A small text-conditioned image flow-matching model, trained from scratch.
Model: 8.71M parameters, 32-pixel images, arch dit, text encoder width 128, text encoder layers 6, text encoder norm layernorm, text encoder activation relu, norm layernorm, activation relu, patch size [2, 2], layers 10, width 192.
Data: 45211 training examples, 19.3 epochs.
Rows from block 2 of the denoiser of a small text-conditioned image flow-matching model, named by matrix and row number. Rows with one number belong to one neuron. Each number is 200 + 30 x the weight over its row's rms, rounded and kept within 0 to 999. All counts start at 0.
Before each neuron's rows are labels from the 100 images, of 14976 (inputs lightly noised), where the neuron reaches its highest value: "patch colour" is the nearest of a few named colours to the mean colour under the peak. Only what is clearly more common there than usual is listed. The data: photos of plants and fungi (iNaturalist).
# fc1: MLP up (model.blocks.2.mlp.fc1.weight, 768x192), inputs 96-191
# fc2: MLP down (model.blocks.2.mlp.fc2.weight, 192x768, transposed), outputs 96-191

patch colour: orange; yellow
fc1.140,231,216,227,143,190,155,209,176,167,141,190,178,243,165,208,207,222,237,218,160,240,196,208,201,189,143,171,172,150,222,216,219,154,249,237,147,216,240,217,196,201,208,161,182,206,174,180,186,175,126,213,236,181,177,167,168,224,224,165,200,210,172,247,172,228,218,219,187,230,204,183,181,199,203,202,172,220,167,207,225,212,180,221,202,213,250,178,183,227,165,239,257,237,223,218,270
fc2.140,223,206,213,184,249,209,213,207,247,279,218,238,214,194,228,207,205,237,174,181,152,215,212,216,211,211,249,170,197,184,242,215,242,166,134,196,200,231,163,205,181,195,190,182,169,235,171,132,253,210,221,189,190,204,247,191,227,174,172,181,226,187,199,192,148,164,217,197,206,227,200,182,205,235,216,207,188,193,188,251,249,170,180,233,173,193,182,220,227,229,193,208,180,276,179,216

patch colour: pink
fc1.131,197,205,203,168,191,183,178,186,165,207,210,195,230,220,234,188,223,213,239,179,204,198,168,182,214,195,224,209,238,185,170,268,175,193,221,168,170,201,220,232,176,222,127,247,186,208,180,218,178,200,192,210,174,227,190,244,214,199,238,239,213,223,228,216,171,140,186,196,156,219,210,190,191,220,203,217,142,212,202,189,228,201,169,146,207,136,208,172,142,161,228,218,231,191,174,199
fc2.131,188,228,202,240,221,252,233,223,178,194,212,200,195,197,230,191,175,172,186,194,230,228,186,221,225,232,168,199,168,238,165,196,199,201,232,217,135,232,225,202,253,198,255,212,119,216,214,242,186,191,171,190,236,195,185,208,230,216,234,148,220,240,224,151,167,159,202,220,239,218,170,256,208,205,197,153,209,229,202,159,199,213,185,171,214,188,216,204,207,260,179,249,186,214,167,172

patch colour: orange; red
fc1.488,181,190,208,176,194,217,205,182,213,199,214,166,243,198,239,145,233,236,191,225,222,194,216,233,210,172,242,203,223,229,204,209,221,187,233,156,201,136,171,217,201,180,209,163,226,172,155,188,191,174,247,208,143,156,163,245,273,234,214,226,176,253,212,187,213,175,231,221,239,214,241,155,202,211,200,251,199,215,199,200,184,204,156,185,221,216,169,213,217,165,276,202,173,254,178,226
fc2.488,203,211,188,189,196,206,206,190,165,239,186,169,219,185,227,230,199,171,223,175,126,193,187,188,172,252,191,207,183,224,225,161,232,211,150,175,137,218,193,165,209,152,114,198,133,218,209,209,249,248,148,220,240,212,214,180,204,229,169,173,227,165,200,193,192,189,162,202,199,173,192,198,202,188,236,160,188,232,184,211,248,164,184,187,231,192,205,172,172,241,166,232,204,216,204,196

patch colour: pink
fc1.32,208,170,229,204,199,190,195,247,193,175,200,170,194,213,154,237,217,179,200,187,147,174,192,174,152,175,199,203,154,215,237,179,154,200,203,227,155,227,140,258,180,188,185,204,252,148,207,203,184,172,217,175,201,171,200,198,227,239,197,148,212,200,238,221,191,243,263,232,177,195,181,115,156,163,170,199,249,200,141,151,224,191,193,211,203,144,229,168,214,180,197,202,238,192,165,214
fc2.32,198,206,169,191,221,166,142,203,238,245,206,215,215,210,202,242,204,235,177,223,213,183,180,206,165,183,161,186,217,220,187,175,207,176,225,210,228,188,183,156,152,194,200,244,277,269,194,191,221,191,254,200,168,189,148,204,207,166,191,196,206,250,162,160,162,196,172,176,227,203,185,282,230,206,197,116,169,182,205,216,249,223,241,221,164,168,225,202,169,214,229,170,181,170,236,213

patch colour: yellow
fc1.682,159,192,198,183,156,175,201,219,189,202,217,185,198,241,200,129,240,198,208,203,232,184,207,212,178,197,211,230,177,178,228,217,247,228,204,201,226,148,221,212,206,164,197,177,236,151,200,194,192,178,209,191,195,195,215,176,220,180,193,260,169,178,241,150,162,199,237,158,213,207,234,204,153,168,189,191,174,167,211,208,215,218,193,177,179,240,175,215,216,213,239,178,171,177,136,185
fc2.682,201,191,198,181,166,164,171,175,262,204,196,172,216,225,189,194,151,151,231,227,211,196,243,259,145,145,181,175,107,237,183,134,179,218,222,189,204,240,208,158,217,235,157,174,156,190,194,180,163,177,183,195,223,191,197,256,232,208,210,167,201,237,197,197,178,232,228,214,196,169,204,182,178,226,210,182,267,201,206,225,179,176,174,244,287,267,228,169,220,232,203,200,219,209,196,243

patch colour: black
fc1.350,213,191,205,182,245,222,176,234,164,222,153,226,217,212,220,164,179,212,220,248,195,230,196,180,243,204,198,184,217,231,206,250,232,203,192,255,227,220,293,215,222,243,191,257,170,185,240,217,137,248,191,193,191,245,182,180,204,232,258,181,244,122,134,209,207,194,227,136,222,208,229,238,199,240,200,170,235,182,186,218,178,177,174,190,152,191,179,163,163,183,180,226,162,176,235,210
fc2.350,225,190,214,197,161,201,190,209,192,134,180,192,219,199,138,215,200,257,264,180,116,210,152,206,207,252,192,185,195,214,208,300,217,203,235,188,115,197,207,222,201,284,264,245,139,188,217,193,199,199,180,190,243,218,200,222,194,170,203,237,213,185,246,214,244,179,199,221,269,287,217,201,238,220,203,228,255,201,156,220,201,213,265,233,283,200,197,146,215,210,173,187,200,237,257,218

patch colour: pink
fc1.169,178,292,194,152,249,190,185,185,217,208,216,198,249,177,188,208,218,203,191,221,175,196,194,200,224,245,226,236,210,196,206,207,231,222,205,183,174,225,178,222,175,181,186,184,213,228,217,210,190,217,174,190,152,204,188,226,182,180,199,265,168,186,181,195,189,190,229,181,88,171,196,208,189,226,219,199,154,215,253,196,192,194,214,179,173,205,206,184,240,321,237,180,205,165,201,216
fc2.169,236,175,135,196,127,164,210,241,233,193,187,220,161,187,189,186,187,133,207,228,220,206,170,193,274,206,187,202,167,197,196,249,203,208,203,255,177,225,219,193,192,182,201,203,202,179,199,225,200,205,218,205,160,216,224,225,241,208,176,245,264,225,177,165,239,206,166,204,108,196,232,239,214,217,193,195,152,203,237,152,225,301,278,197,173,170,187,223,186,239,147,210,190,239,200,186

patch colour: brown
fc1.575,187,152,167,208,208,189,215,204,228,263,191,153,145,210,218,224,186,195,206,208,165,190,187,221,197,230,246,166,209,180,258,188,231,193,232,219,205,177,247,192,165,200,145,202,184,178,229,114,143,164,215,241,189,164,215,225,207,209,175,167,273,232,227,207,180,191,190,213,213,213,154,148,220,235,210,214,207,182,204,214,232,208,152,192,216,134,144,257,190,208,198,228,237,172,173,258
fc2.575,227,203,221,208,179,198,221,179,227,165,223,201,188,207,152,161,228,170,218,211,187,235,217,194,165,181,221,193,198,191,189,155,220,225,168,218,237,123,167,200,235,182,145,233,156,235,221,214,198,163,219,186,231,218,198,166,201,211,223,264,277,203,177,167,201,189,220,193,168,187,197,206,230,122,217,299,154,202,258,204,172,182,253,194,146,145,171,166,234,284,196,215,216,190,236,225

patch colour: brown
fc1.149,205,235,188,225,179,209,233,138,191,203,196,175,169,236,211,230,196,225,178,199,254,220,161,221,211,190,161,151,197,185,208,207,195,193,164,252,213,198,231,201,239,216,162,201,159,219,247,177,156,233,190,221,235,190,160,191,229,232,232,180,254,191,135,169,193,166,178,183,215,210,142,146,196,180,202,215,202,182,150,209,161,232,181,181,193,184,157,176,135,194,221,245,190,168,166,253
fc2.149,139,209,221,201,246,217,189,191,253,225,179,175,182,184,143,217,207,215,204,164,216,177,252,195,124,178,217,224,182,207,200,180,185,209,147,252,141,220,200,184,220,207,204,202,243,238,196,177,205,182,149,175,251,218,229,203,231,187,208,188,210,218,172,202,158,163,211,187,182,167,216,210,199,183,188,195,232,226,139,198,243,156,185,183,210,201,180,273,211,95,193,209,216,216,180,220

patch colour: black; blue
fc1.193,239,220,193,186,149,223,181,209,168,187,221,209,203,194,175,205,140,251,292,235,168,212,170,221,266,217,196,230,214,198,218,207,243,175,220,237,277,234,209,182,194,240,198,221,193,246,254,200,192,191,234,192,195,197,219,196,232,227,180,214,247,213,219,216,218,209,196,222,214,213,250,180,209,198,213,167,208,174,148,246,148,166,217,180,218,164,169,207,216,177,155,160,203,164,198,191
fc2.193,200,197,210,193,174,228,220,240,184,169,197,161,183,215,188,132,209,228,238,213,174,208,170,249,226,234,189,176,219,236,195,184,160,196,239,260,130,187,198,242,172,249,246,262,175,222,178,216,195,211,141,218,186,171,222,189,275,236,222,175,240,191,209,198,183,186,124,187,167,236,171,199,239,199,180,195,220,222,211,188,187,210,177,158,167,242,190,203,225,167,163,234,174,232,166,222

patch colour: black
fc1.142,218,223,212,190,217,198,228,197,163,182,192,149,245,243,226,168,205,197,206,238,186,152,208,176,203,162,222,171,230,160,180,217,139,200,218,254,184,183,180,184,181,228,172,188,182,231,164,207,192,197,243,223,182,261,216,237,217,197,257,174,217,224,154,219,179,206,251,205,260,190,184,200,191,177,217,232,182,221,172,176,158,282,218,231,184,176,150,193,199,128,203,186,224,179,221,217
fc2.142,148,183,196,185,223,244,218,175,155,189,207,253,187,187,217,189,188,220,200,220,230,178,208,199,197,265,186,202,178,203,159,210,186,172,154,145,226,233,210,181,226,185,231,248,193,224,225,201,235,189,158,207,195,224,225,197,198,177,232,175,123,208,204,209,177,206,162,173,249,220,238,182,229,156,168,203,162,193,230,220,232,93,129,195,133,227,237,174,196,169,300,189,227,166,195,188

patch colour: pink
fc1.103,226,216,195,222,211,213,217,195,200,154,195,225,181,194,228,178,189,205,178,203,190,221,240,177,172,220,156,173,217,155,177,162,215,236,189,230,229,138,272,175,183,185,189,180,200,155,167,202,160,235,267,198,179,192,208,172,176,169,186,229,171,148,150,225,233,225,198,191,109,202,234,218,168,242,196,174,200,198,245,160,187,165,151,208,146,150,199,197,186,253,177,208,193,210,207,269
fc2.103,172,203,208,232,198,239,231,153,207,209,235,183,192,240,187,89,153,141,180,246,207,195,180,238,229,208,170,215,146,185,186,98,233,206,173,191,155,121,169,225,187,206,178,197,136,175,223,232,185,211,150,175,197,191,182,188,207,201,204,193,267,217,166,228,165,218,222,218,77,204,175,202,239,166,192,154,147,202,251,154,170,167,208,183,183,173,192,155,214,158,210,207,200,211,195,245

patch colour: black
fc1.712,259,222,260,187,228,225,231,189,173,220,204,210,181,225,217,169,176,181,239,230,221,205,184,185,248,226,237,195,219,200,237,219,231,153,239,246,258,182,237,223,248,221,182,153,180,225,242,182,158,205,191,228,229,213,181,180,226,179,230,199,178,193,169,187,202,146,222,223,192,206,218,180,213,230,217,212,224,203,203,242,179,169,185,201,220,204,177,189,134,194,238,181,154,199,202,151
fc2.712,179,170,225,155,164,170,196,186,169,193,227,170,184,217,179,220,220,261,193,204,182,193,167,182,219,253,215,208,178,233,228,164,211,198,238,230,182,227,182,223,239,225,237,194,198,194,188,185,192,190,235,236,248,181,194,201,206,240,198,165,224,179,162,196,173,196,148,177,182,260,112,198,248,177,199,169,212,213,175,232,185,174,180,210,178,235,208,223,224,218,221,196,202,182,223,215

patch colour: yellow
fc1.84,247,249,215,233,231,246,223,208,218,158,221,188,250,195,222,206,201,246,181,208,186,166,266,242,264,263,189,209,118,193,250,223,145,203,226,233,191,186,209,188,224,210,187,181,219,172,195,285,137,191,177,208,215,196,172,236,192,248,197,203,160,190,238,202,212,170,189,158,197,160,201,202,164,204,202,195,201,230,202,161,235,197,156,160,230,199,173,218,202,212,210,254,202,211,198,175
fc2.84,227,233,242,224,187,211,191,188,212,202,186,231,197,183,230,269,211,233,197,223,209,193,189,191,298,243,204,247,234,205,230,148,217,222,198,155,237,186,184,178,226,192,218,194,216,206,138,168,209,284,238,162,212,216,183,202,214,166,205,239,180,151,148,240,225,217,200,184,120,233,220,228,168,201,188,200,126,211,192,231,240,206,144,258,146,200,183,236,221,190,161,184,217,218,189,229

patch colour: cyan; blue
fc1.655,161,200,163,221,174,165,190,251,225,195,191,220,166,219,156,222,176,154,248,273,241,167,152,176,198,180,188,182,164,168,189,188,225,220,140,237,146,194,189,215,225,261,208,204,192,232,174,215,154,207,174,191,249,204,183,147,193,154,159,209,164,169,156,195,208,216,177,197,220,195,229,242,185,160,174,161,216,184,191,200,238,202,251,184,150,197,187,256,240,279,184,182,160,176,239,237
fc2.655,203,199,248,212,183,256,194,169,197,132,210,227,169,179,134,199,193,224,204,208,269,232,213,242,201,192,177,222,209,238,201,194,157,240,186,154,223,183,214,200,162,309,212,187,176,185,188,209,209,204,177,229,218,231,132,205,237,194,182,157,208,207,240,244,217,182,166,185,231,193,210,206,206,167,213,282,208,181,191,203,130,191,266,217,266,169,223,215,198,196,211,238,209,231,231,205

patch colour: orange
fc1.259,172,227,219,209,148,180,197,225,182,172,185,149,249,202,171,182,192,239,176,266,213,199,213,171,168,219,198,168,207,253,208,204,200,222,223,162,172,223,237,231,185,229,200,238,232,198,221,197,211,207,158,216,224,221,190,213,173,144,163,205,175,198,209,171,188,182,254,205,220,243,193,174,240,238,232,166,161,218,252,129,212,235,189,184,219,162,163,167,197,199,208,207,155,229,169,163
fc2.259,224,218,205,163,187,187,209,245,174,204,189,174,191,234,246,143,205,232,157,161,164,208,202,202,222,252,219,212,230,205,211,189,167,177,247,203,210,236,178,170,195,209,177,172,191,194,143,176,248,197,173,203,236,241,160,205,219,204,240,225,204,165,257,235,221,211,244,220,204,229,222,186,202,218,222,219,221,227,233,200,183,244,207,134,171,205,220,200,160,139,188,206,226,193,192,190

patch colour: yellow
fc1.491,205,211,154,249,217,227,170,244,241,180,193,108,219,179,268,209,184,249,199,263,172,197,259,252,213,194,172,225,213,173,198,210,147,217,202,201,179,218,202,217,163,214,215,215,199,145,209,229,180,206,228,218,125,191,214,233,176,217,201,228,269,178,185,194,187,217,246,169,91,173,238,177,202,188,221,183,201,202,175,244,197,225,130,205,206,201,208,181,173,150,221,266,169,210,225,215
fc2.491,172,195,190,239,181,197,208,235,171,216,224,179,182,189,158,214,197,200,161,214,139,199,177,217,203,225,185,214,192,207,185,192,181,220,171,183,167,163,204,196,199,200,267,244,184,244,191,174,242,185,143,193,194,246,240,191,185,202,203,184,236,211,212,166,218,204,207,192,118,142,204,226,198,165,216,168,216,192,196,209,209,222,197,215,189,192,204,224,215,224,194,227,210,172,181,234

patch colour: brown
fc1.133,167,159,203,228,196,200,212,122,135,165,187,220,211,146,210,143,197,186,223,220,174,147,183,176,160,247,232,185,208,192,211,179,238,226,244,195,238,193,222,234,243,207,145,247,201,257,243,214,190,227,209,168,263,197,197,175,230,187,241,165,185,181,216,180,237,173,208,213,216,209,169,188,196,243,215,192,144,232,243,234,153,228,191,186,207,158,228,220,186,155,227,204,176,148,227,230
fc2.133,233,201,136,179,206,243,206,234,200,217,186,132,203,208,188,144,238,196,142,165,144,209,177,190,180,216,197,204,164,195,198,194,203,196,250,193,230,170,192,201,201,138,170,140,151,146,191,218,209,170,249,158,255,218,220,214,216,160,253,217,212,185,169,199,207,178,230,169,249,179,213,245,194,202,210,230,161,229,160,148,240,181,212,192,176,191,183,147,184,249,191,172,176,276,242,245

patch colour: brown
fc1.240,207,223,180,170,204,201,185,216,211,219,204,161,194,203,252,178,139,226,115,216,169,186,175,186,238,212,185,187,185,188,253,243,170,170,196,133,202,184,249,216,229,219,187,184,198,267,227,163,184,205,222,187,180,183,202,208,181,181,237,214,209,153,178,206,183,230,215,174,202,223,177,189,298,245,182,246,223,209,182,209,250,231,156,247,202,179,143,176,157,156,221,212,175,174,82,196
fc2.240,198,191,269,198,163,160,183,212,196,170,190,200,205,196,137,203,160,112,192,217,94,197,161,208,141,236,219,179,153,199,206,146,185,205,187,295,198,120,221,160,217,208,195,195,229,165,224,183,179,220,193,206,195,239,221,186,195,219,194,187,242,174,190,184,196,194,256,217,230,209,217,202,209,188,225,251,221,208,187,226,198,212,214,178,136,208,210,174,175,205,139,219,191,262,141,240

patch colour: yellow
fc1.719,197,196,182,185,229,253,151,194,205,166,187,250,181,230,205,170,250,200,203,230,219,187,195,231,231,232,234,201,197,184,178,159,199,223,225,236,204,179,236,256,237,174,225,171,221,170,233,218,176,211,207,169,208,160,147,171,236,202,160,222,220,177,203,213,166,174,235,201,191,233,225,177,210,173,183,200,160,212,219,222,166,161,153,234,199,234,173,223,237,201,217,179,243,208,208,234
fc2.719,212,189,237,190,163,170,215,206,188,261,193,209,214,219,155,164,177,233,170,209,199,222,231,164,229,206,212,207,253,237,206,142,233,169,209,159,189,230,194,200,215,148,216,207,155,262,161,204,201,275,170,183,216,229,229,207,163,248,216,209,176,239,128,228,202,214,171,222,205,185,176,193,224,212,181,210,286,210,109,156,211,295,153,222,208,233,166,199,191,219,248,205,203,190,166,189

patch colour: pink
fc1.489,190,221,205,186,195,227,250,216,178,177,225,240,256,203,205,195,214,181,274,268,176,203,207,194,239,212,210,217,190,213,231,206,221,221,200,210,156,200,224,217,178,213,187,190,235,217,196,198,202,179,163,237,229,173,174,222,191,192,207,206,163,216,187,226,145,200,204,179,149,155,244,172,184,188,188,199,203,196,236,179,164,259,210,208,186,168,183,220,185,158,237,241,182,195,225,198
fc2.489,189,196,174,214,130,177,179,214,202,227,190,192,173,211,176,207,163,160,269,171,200,213,213,159,236,160,233,219,224,203,209,266,217,179,219,217,225,191,222,226,211,139,253,194,160,188,188,183,196,220,233,162,183,209,214,241,239,199,185,165,238,222,182,211,251,219,226,203,142,200,192,254,230,174,212,190,179,194,234,182,224,152,302,195,174,191,199,230,212,53,213,193,221,220,166,235

patch colour: orange
fc1.555,174,202,175,193,173,208,215,155,201,243,183,184,183,208,219,147,185,143,235,208,198,209,215,225,235,223,163,227,187,213,232,248,231,234,174,208,145,258,247,182,192,159,206,189,189,219,200,225,220,187,200,250,167,220,210,215,158,172,202,168,230,218,220,183,233,206,213,167,198,148,180,241,188,241,237,207,189,188,214,152,185,232,137,187,189,238,247,208,170,236,252,253,169,213,228,267
fc2.555,145,211,240,268,237,269,190,211,220,236,200,252,180,192,252,194,169,206,238,168,236,181,158,219,200,165,200,196,146,206,249,229,205,227,150,173,185,176,175,281,232,215,206,198,198,174,201,173,171,158,185,211,132,170,236,190,217,204,193,180,198,189,193,179,161,230,198,213,165,158,184,226,251,165,193,186,226,173,198,194,206,138,153,181,189,209,200,126,231,200,214,184,178,206,227,220

patch colour: cyan; blue
fc1.147,161,187,154,202,173,186,181,182,208,150,218,228,206,181,184,238,169,192,218,244,207,180,132,197,184,215,174,238,196,149,242,176,225,223,217,235,213,188,219,173,220,232,161,180,234,247,197,142,176,201,224,171,188,232,218,150,208,192,160,196,222,163,156,145,174,241,212,196,179,183,250,205,232,169,251,142,223,186,209,193,179,183,248,152,163,200,160,254,250,245,188,210,221,193,226,211
fc2.147,149,178,236,248,187,214,191,173,185,172,190,222,156,199,147,161,216,307,215,182,231,193,215,207,202,168,190,191,199,205,192,186,186,215,200,176,192,207,182,230,168,269,270,187,212,199,216,191,230,204,185,186,157,218,174,195,231,194,138,191,228,164,191,245,194,170,162,221,266,209,187,174,183,249,173,318,181,202,224,190,213,196,257,223,202,177,182,239,217,192,185,227,211,228,228,199

patch colour: cyan; blue
fc1.366,212,188,216,207,196,201,206,232,229,195,195,193,218,204,222,206,189,181,268,271,180,204,186,209,189,215,255,214,142,201,223,224,249,210,169,212,204,207,232,217,217,297,229,261,204,223,188,185,199,210,214,208,195,197,225,185,182,193,193,218,205,126,132,241,238,196,185,166,221,151,180,168,128,214,240,156,181,173,198,246,144,179,203,182,170,146,200,169,193,209,165,166,143,151,163,174
fc2.366,188,220,253,195,170,191,190,148,238,238,197,132,206,199,191,209,141,135,208,209,169,225,207,193,158,201,241,192,153,194,229,164,235,194,207,173,190,186,208,154,248,151,176,185,151,196,178,210,192,193,173,213,238,189,226,235,122,158,214,194,199,210,193,230,175,206,197,200,189,194,222,186,207,196,209,140,177,201,215,244,194,227,188,197,163,235,204,207,198,234,189,213,207,168,205,200

patch colour: pink
fc1.407,206,232,181,165,213,222,230,199,192,257,208,168,220,189,223,174,199,150,210,264,227,227,197,231,168,215,219,223,164,217,196,231,272,213,182,145,192,210,210,218,122,268,201,233,182,204,150,143,162,231,217,226,196,216,252,189,217,152,174,231,182,164,226,144,187,190,224,216,187,209,229,235,202,223,221,176,200,237,228,212,268,242,190,180,224,192,175,210,197,226,251,210,147,183,180,254
fc2.407,246,190,155,224,204,214,147,183,201,149,219,196,207,201,224,199,178,211,202,224,167,180,168,237,175,154,225,174,195,159,222,244,172,227,187,193,193,217,215,178,250,239,209,161,152,223,191,188,227,172,149,237,162,152,204,173,189,174,193,152,186,226,212,209,210,201,213,185,194,191,190,186,237,184,204,237,167,200,216,199,170,248,240,141,228,164,202,214,225,148,195,228,184,222,221,187

patch colour: pink
fc1.363,198,250,129,208,167,173,219,222,180,200,203,247,245,196,214,177,200,145,252,231,182,226,222,158,199,231,236,170,129,196,246,205,156,172,269,223,212,188,201,208,209,201,204,262,197,198,150,183,241,167,248,174,164,209,133,165,154,178,195,182,154,242,157,179,217,181,253,197,159,168,224,197,218,196,200,182,169,163,215,211,193,280,172,181,221,198,247,172,185,159,233,205,235,180,199,189
fc2.363,240,199,175,238,166,199,211,257,212,198,197,193,229,203,230,213,198,176,239,229,146,195,201,234,272,177,191,180,263,216,180,190,161,237,236,183,171,193,214,185,194,198,290,143,233,221,162,222,186,207,166,177,235,138,263,179,225,206,215,225,261,214,160,180,174,184,115,217,187,147,200,206,170,185,205,188,207,235,166,175,180,206,156,209,159,230,199,170,176,149,225,166,186,219,183,168

patch colour: brown
fc1.406,171,234,222,201,216,174,207,157,219,203,198,268,199,186,178,185,215,221,264,265,190,122,181,195,200,225,231,187,232,219,211,248,253,215,204,241,195,182,230,215,186,202,168,196,224,188,164,215,214,165,165,168,210,208,193,208,200,172,193,149,212,183,177,199,182,178,245,183,231,216,225,178,139,210,195,194,214,228,193,218,213,218,185,164,146,219,199,129,180,219,174,242,162,248,222,212
fc2.406,153,196,184,211,241,207,213,201,244,202,169,198,194,186,243,156,197,154,186,197,243,187,141,196,252,139,173,224,139,217,179,225,182,208,205,150,274,220,208,193,212,183,146,169,182,200,216,231,200,197,202,186,211,184,174,210,194,191,186,225,159,205,249,233,208,215,253,227,218,196,218,193,202,199,194,273,193,194,225,196,209,202,217,202,267,260,184,214,194,254,121,216,243,135,215,237

patch colour: cyan
fc1.170,213,203,200,204,222,250,220,203,208,245,183,245,249,166,206,201,224,167,236,232,191,226,160,167,223,169,190,231,171,238,229,222,235,242,149,239,182,136,151,176,189,269,198,194,241,180,248,185,228,201,176,145,212,192,161,250,194,212,208,239,172,240,198,199,236,203,229,231,221,259,218,189,267,214,155,187,160,146,196,237,215,210,238,162,211,181,226,221,173,227,225,207,194,111,179,191
fc2.170,175,193,239,244,234,204,175,188,240,135,201,199,230,193,191,205,218,206,232,152,209,195,143,155,174,190,178,168,191,234,196,195,202,190,172,136,224,250,211,175,191,215,238,182,202,206,232,234,157,212,206,217,205,178,202,174,263,220,193,175,197,198,195,187,158,207,208,172,286,235,237,180,202,212,184,166,269,233,151,200,203,231,167,218,221,187,180,218,161,200,196,183,188,161,228,214

patch colour: yellow
fc1.531,173,176,216,195,201,179,230,182,195,199,187,243,252,191,205,96,233,181,168,163,158,194,257,163,228,216,189,207,207,214,198,264,166,179,216,221,249,244,217,220,233,206,184,163,219,225,195,197,181,177,160,193,218,194,170,198,219,188,202,265,94,221,228,234,168,169,224,179,197,202,245,224,190,151,176,233,258,231,173,208,201,204,186,220,213,171,154,189,163,220,243,214,178,194,171,212
fc2.531,224,199,181,197,153,194,193,177,187,180,175,255,214,176,183,202,116,134,235,147,198,195,190,180,143,156,187,224,170,184,215,191,190,192,231,234,209,205,224,172,228,243,229,172,193,219,252,127,237,181,208,225,231,236,241,205,184,184,201,213,209,174,232,160,204,214,218,227,193,200,226,152,227,232,168,221,183,208,207,174,247,224,231,194,216,218,210,228,227,231,223,175,216,233,243,198

patch colour: cyan; blue
fc1.28,215,190,255,172,205,174,208,204,239,226,196,143,216,216,195,182,203,236,240,244,232,237,196,147,201,186,226,210,154,210,235,228,208,190,152,183,185,204,239,193,210,262,203,220,235,208,227,226,191,200,204,226,163,169,214,190,176,221,202,163,248,184,144,227,190,199,233,172,196,190,192,165,136,164,185,184,159,201,189,209,185,206,135,191,210,177,169,160,140,195,210,166,167,165,150,150
fc2.28,182,192,236,185,281,177,177,149,228,274,194,136,222,205,183,193,140,225,193,158,305,185,218,208,207,193,212,205,147,181,203,251,228,198,207,190,242,192,188,162,207,229,202,184,228,237,197,171,188,170,229,213,184,157,182,213,202,197,197,214,140,203,197,219,203,190,196,211,194,215,181,217,156,249,187,163,204,181,182,214,213,207,183,164,177,230,217,200,215,194,316,140,189,225,197,199

patch colour: orange; pink
fc1.613,200,217,179,180,175,223,231,227,196,183,155,228,239,169,205,167,206,193,194,251,241,210,215,239,243,244,175,188,212,217,169,223,214,240,182,181,219,244,204,239,172,203,169,234,180,225,197,195,195,235,184,249,186,173,162,217,203,218,190,159,162,163,175,208,177,179,197,184,152,162,168,221,215,245,170,178,152,167,165,165,196,167,144,230,174,168,217,137,177,203,196,220,167,173,175,172
fc2.613,174,200,226,219,217,221,223,212,141,205,169,241,205,195,244,246,207,175,190,181,209,209,145,192,220,276,225,215,228,219,189,159,213,211,204,200,198,243,194,219,230,227,294,183,156,200,167,135,198,239,172,195,236,195,180,196,221,175,198,160,161,196,177,202,189,207,223,204,219,180,191,202,186,167,212,233,253,211,266,212,178,254,167,187,166,246,210,208,214,140,234,170,204,191,167,201

patch colour: cyan
fc1.615,218,197,155,183,203,217,230,158,196,199,206,208,156,155,153,229,179,177,195,254,219,168,153,220,182,212,171,203,152,185,256,180,185,242,237,184,229,221,189,135,213,184,219,235,186,271,205,189,159,265,200,205,272,195,213,210,202,217,245,191,180,174,192,189,182,248,173,176,190,189,164,214,227,218,194,199,175,230,220,176,166,173,209,164,244,227,152,181,199,219,171,246,207,257,210,202
fc2.615,212,214,207,215,186,218,245,183,232,164,230,177,193,188,215,179,236,210,168,159,199,209,182,147,198,220,217,168,227,203,195,208,240,203,170,179,156,207,187,247,194,181,245,205,237,171,168,218,223,179,192,224,112,179,234,194,208,215,219,214,218,230,139,252,174,208,230,173,186,188,172,183,162,210,197,297,117,200,182,154,192,216,164,164,213,221,188,179,172,182,158,138,229,216,206,224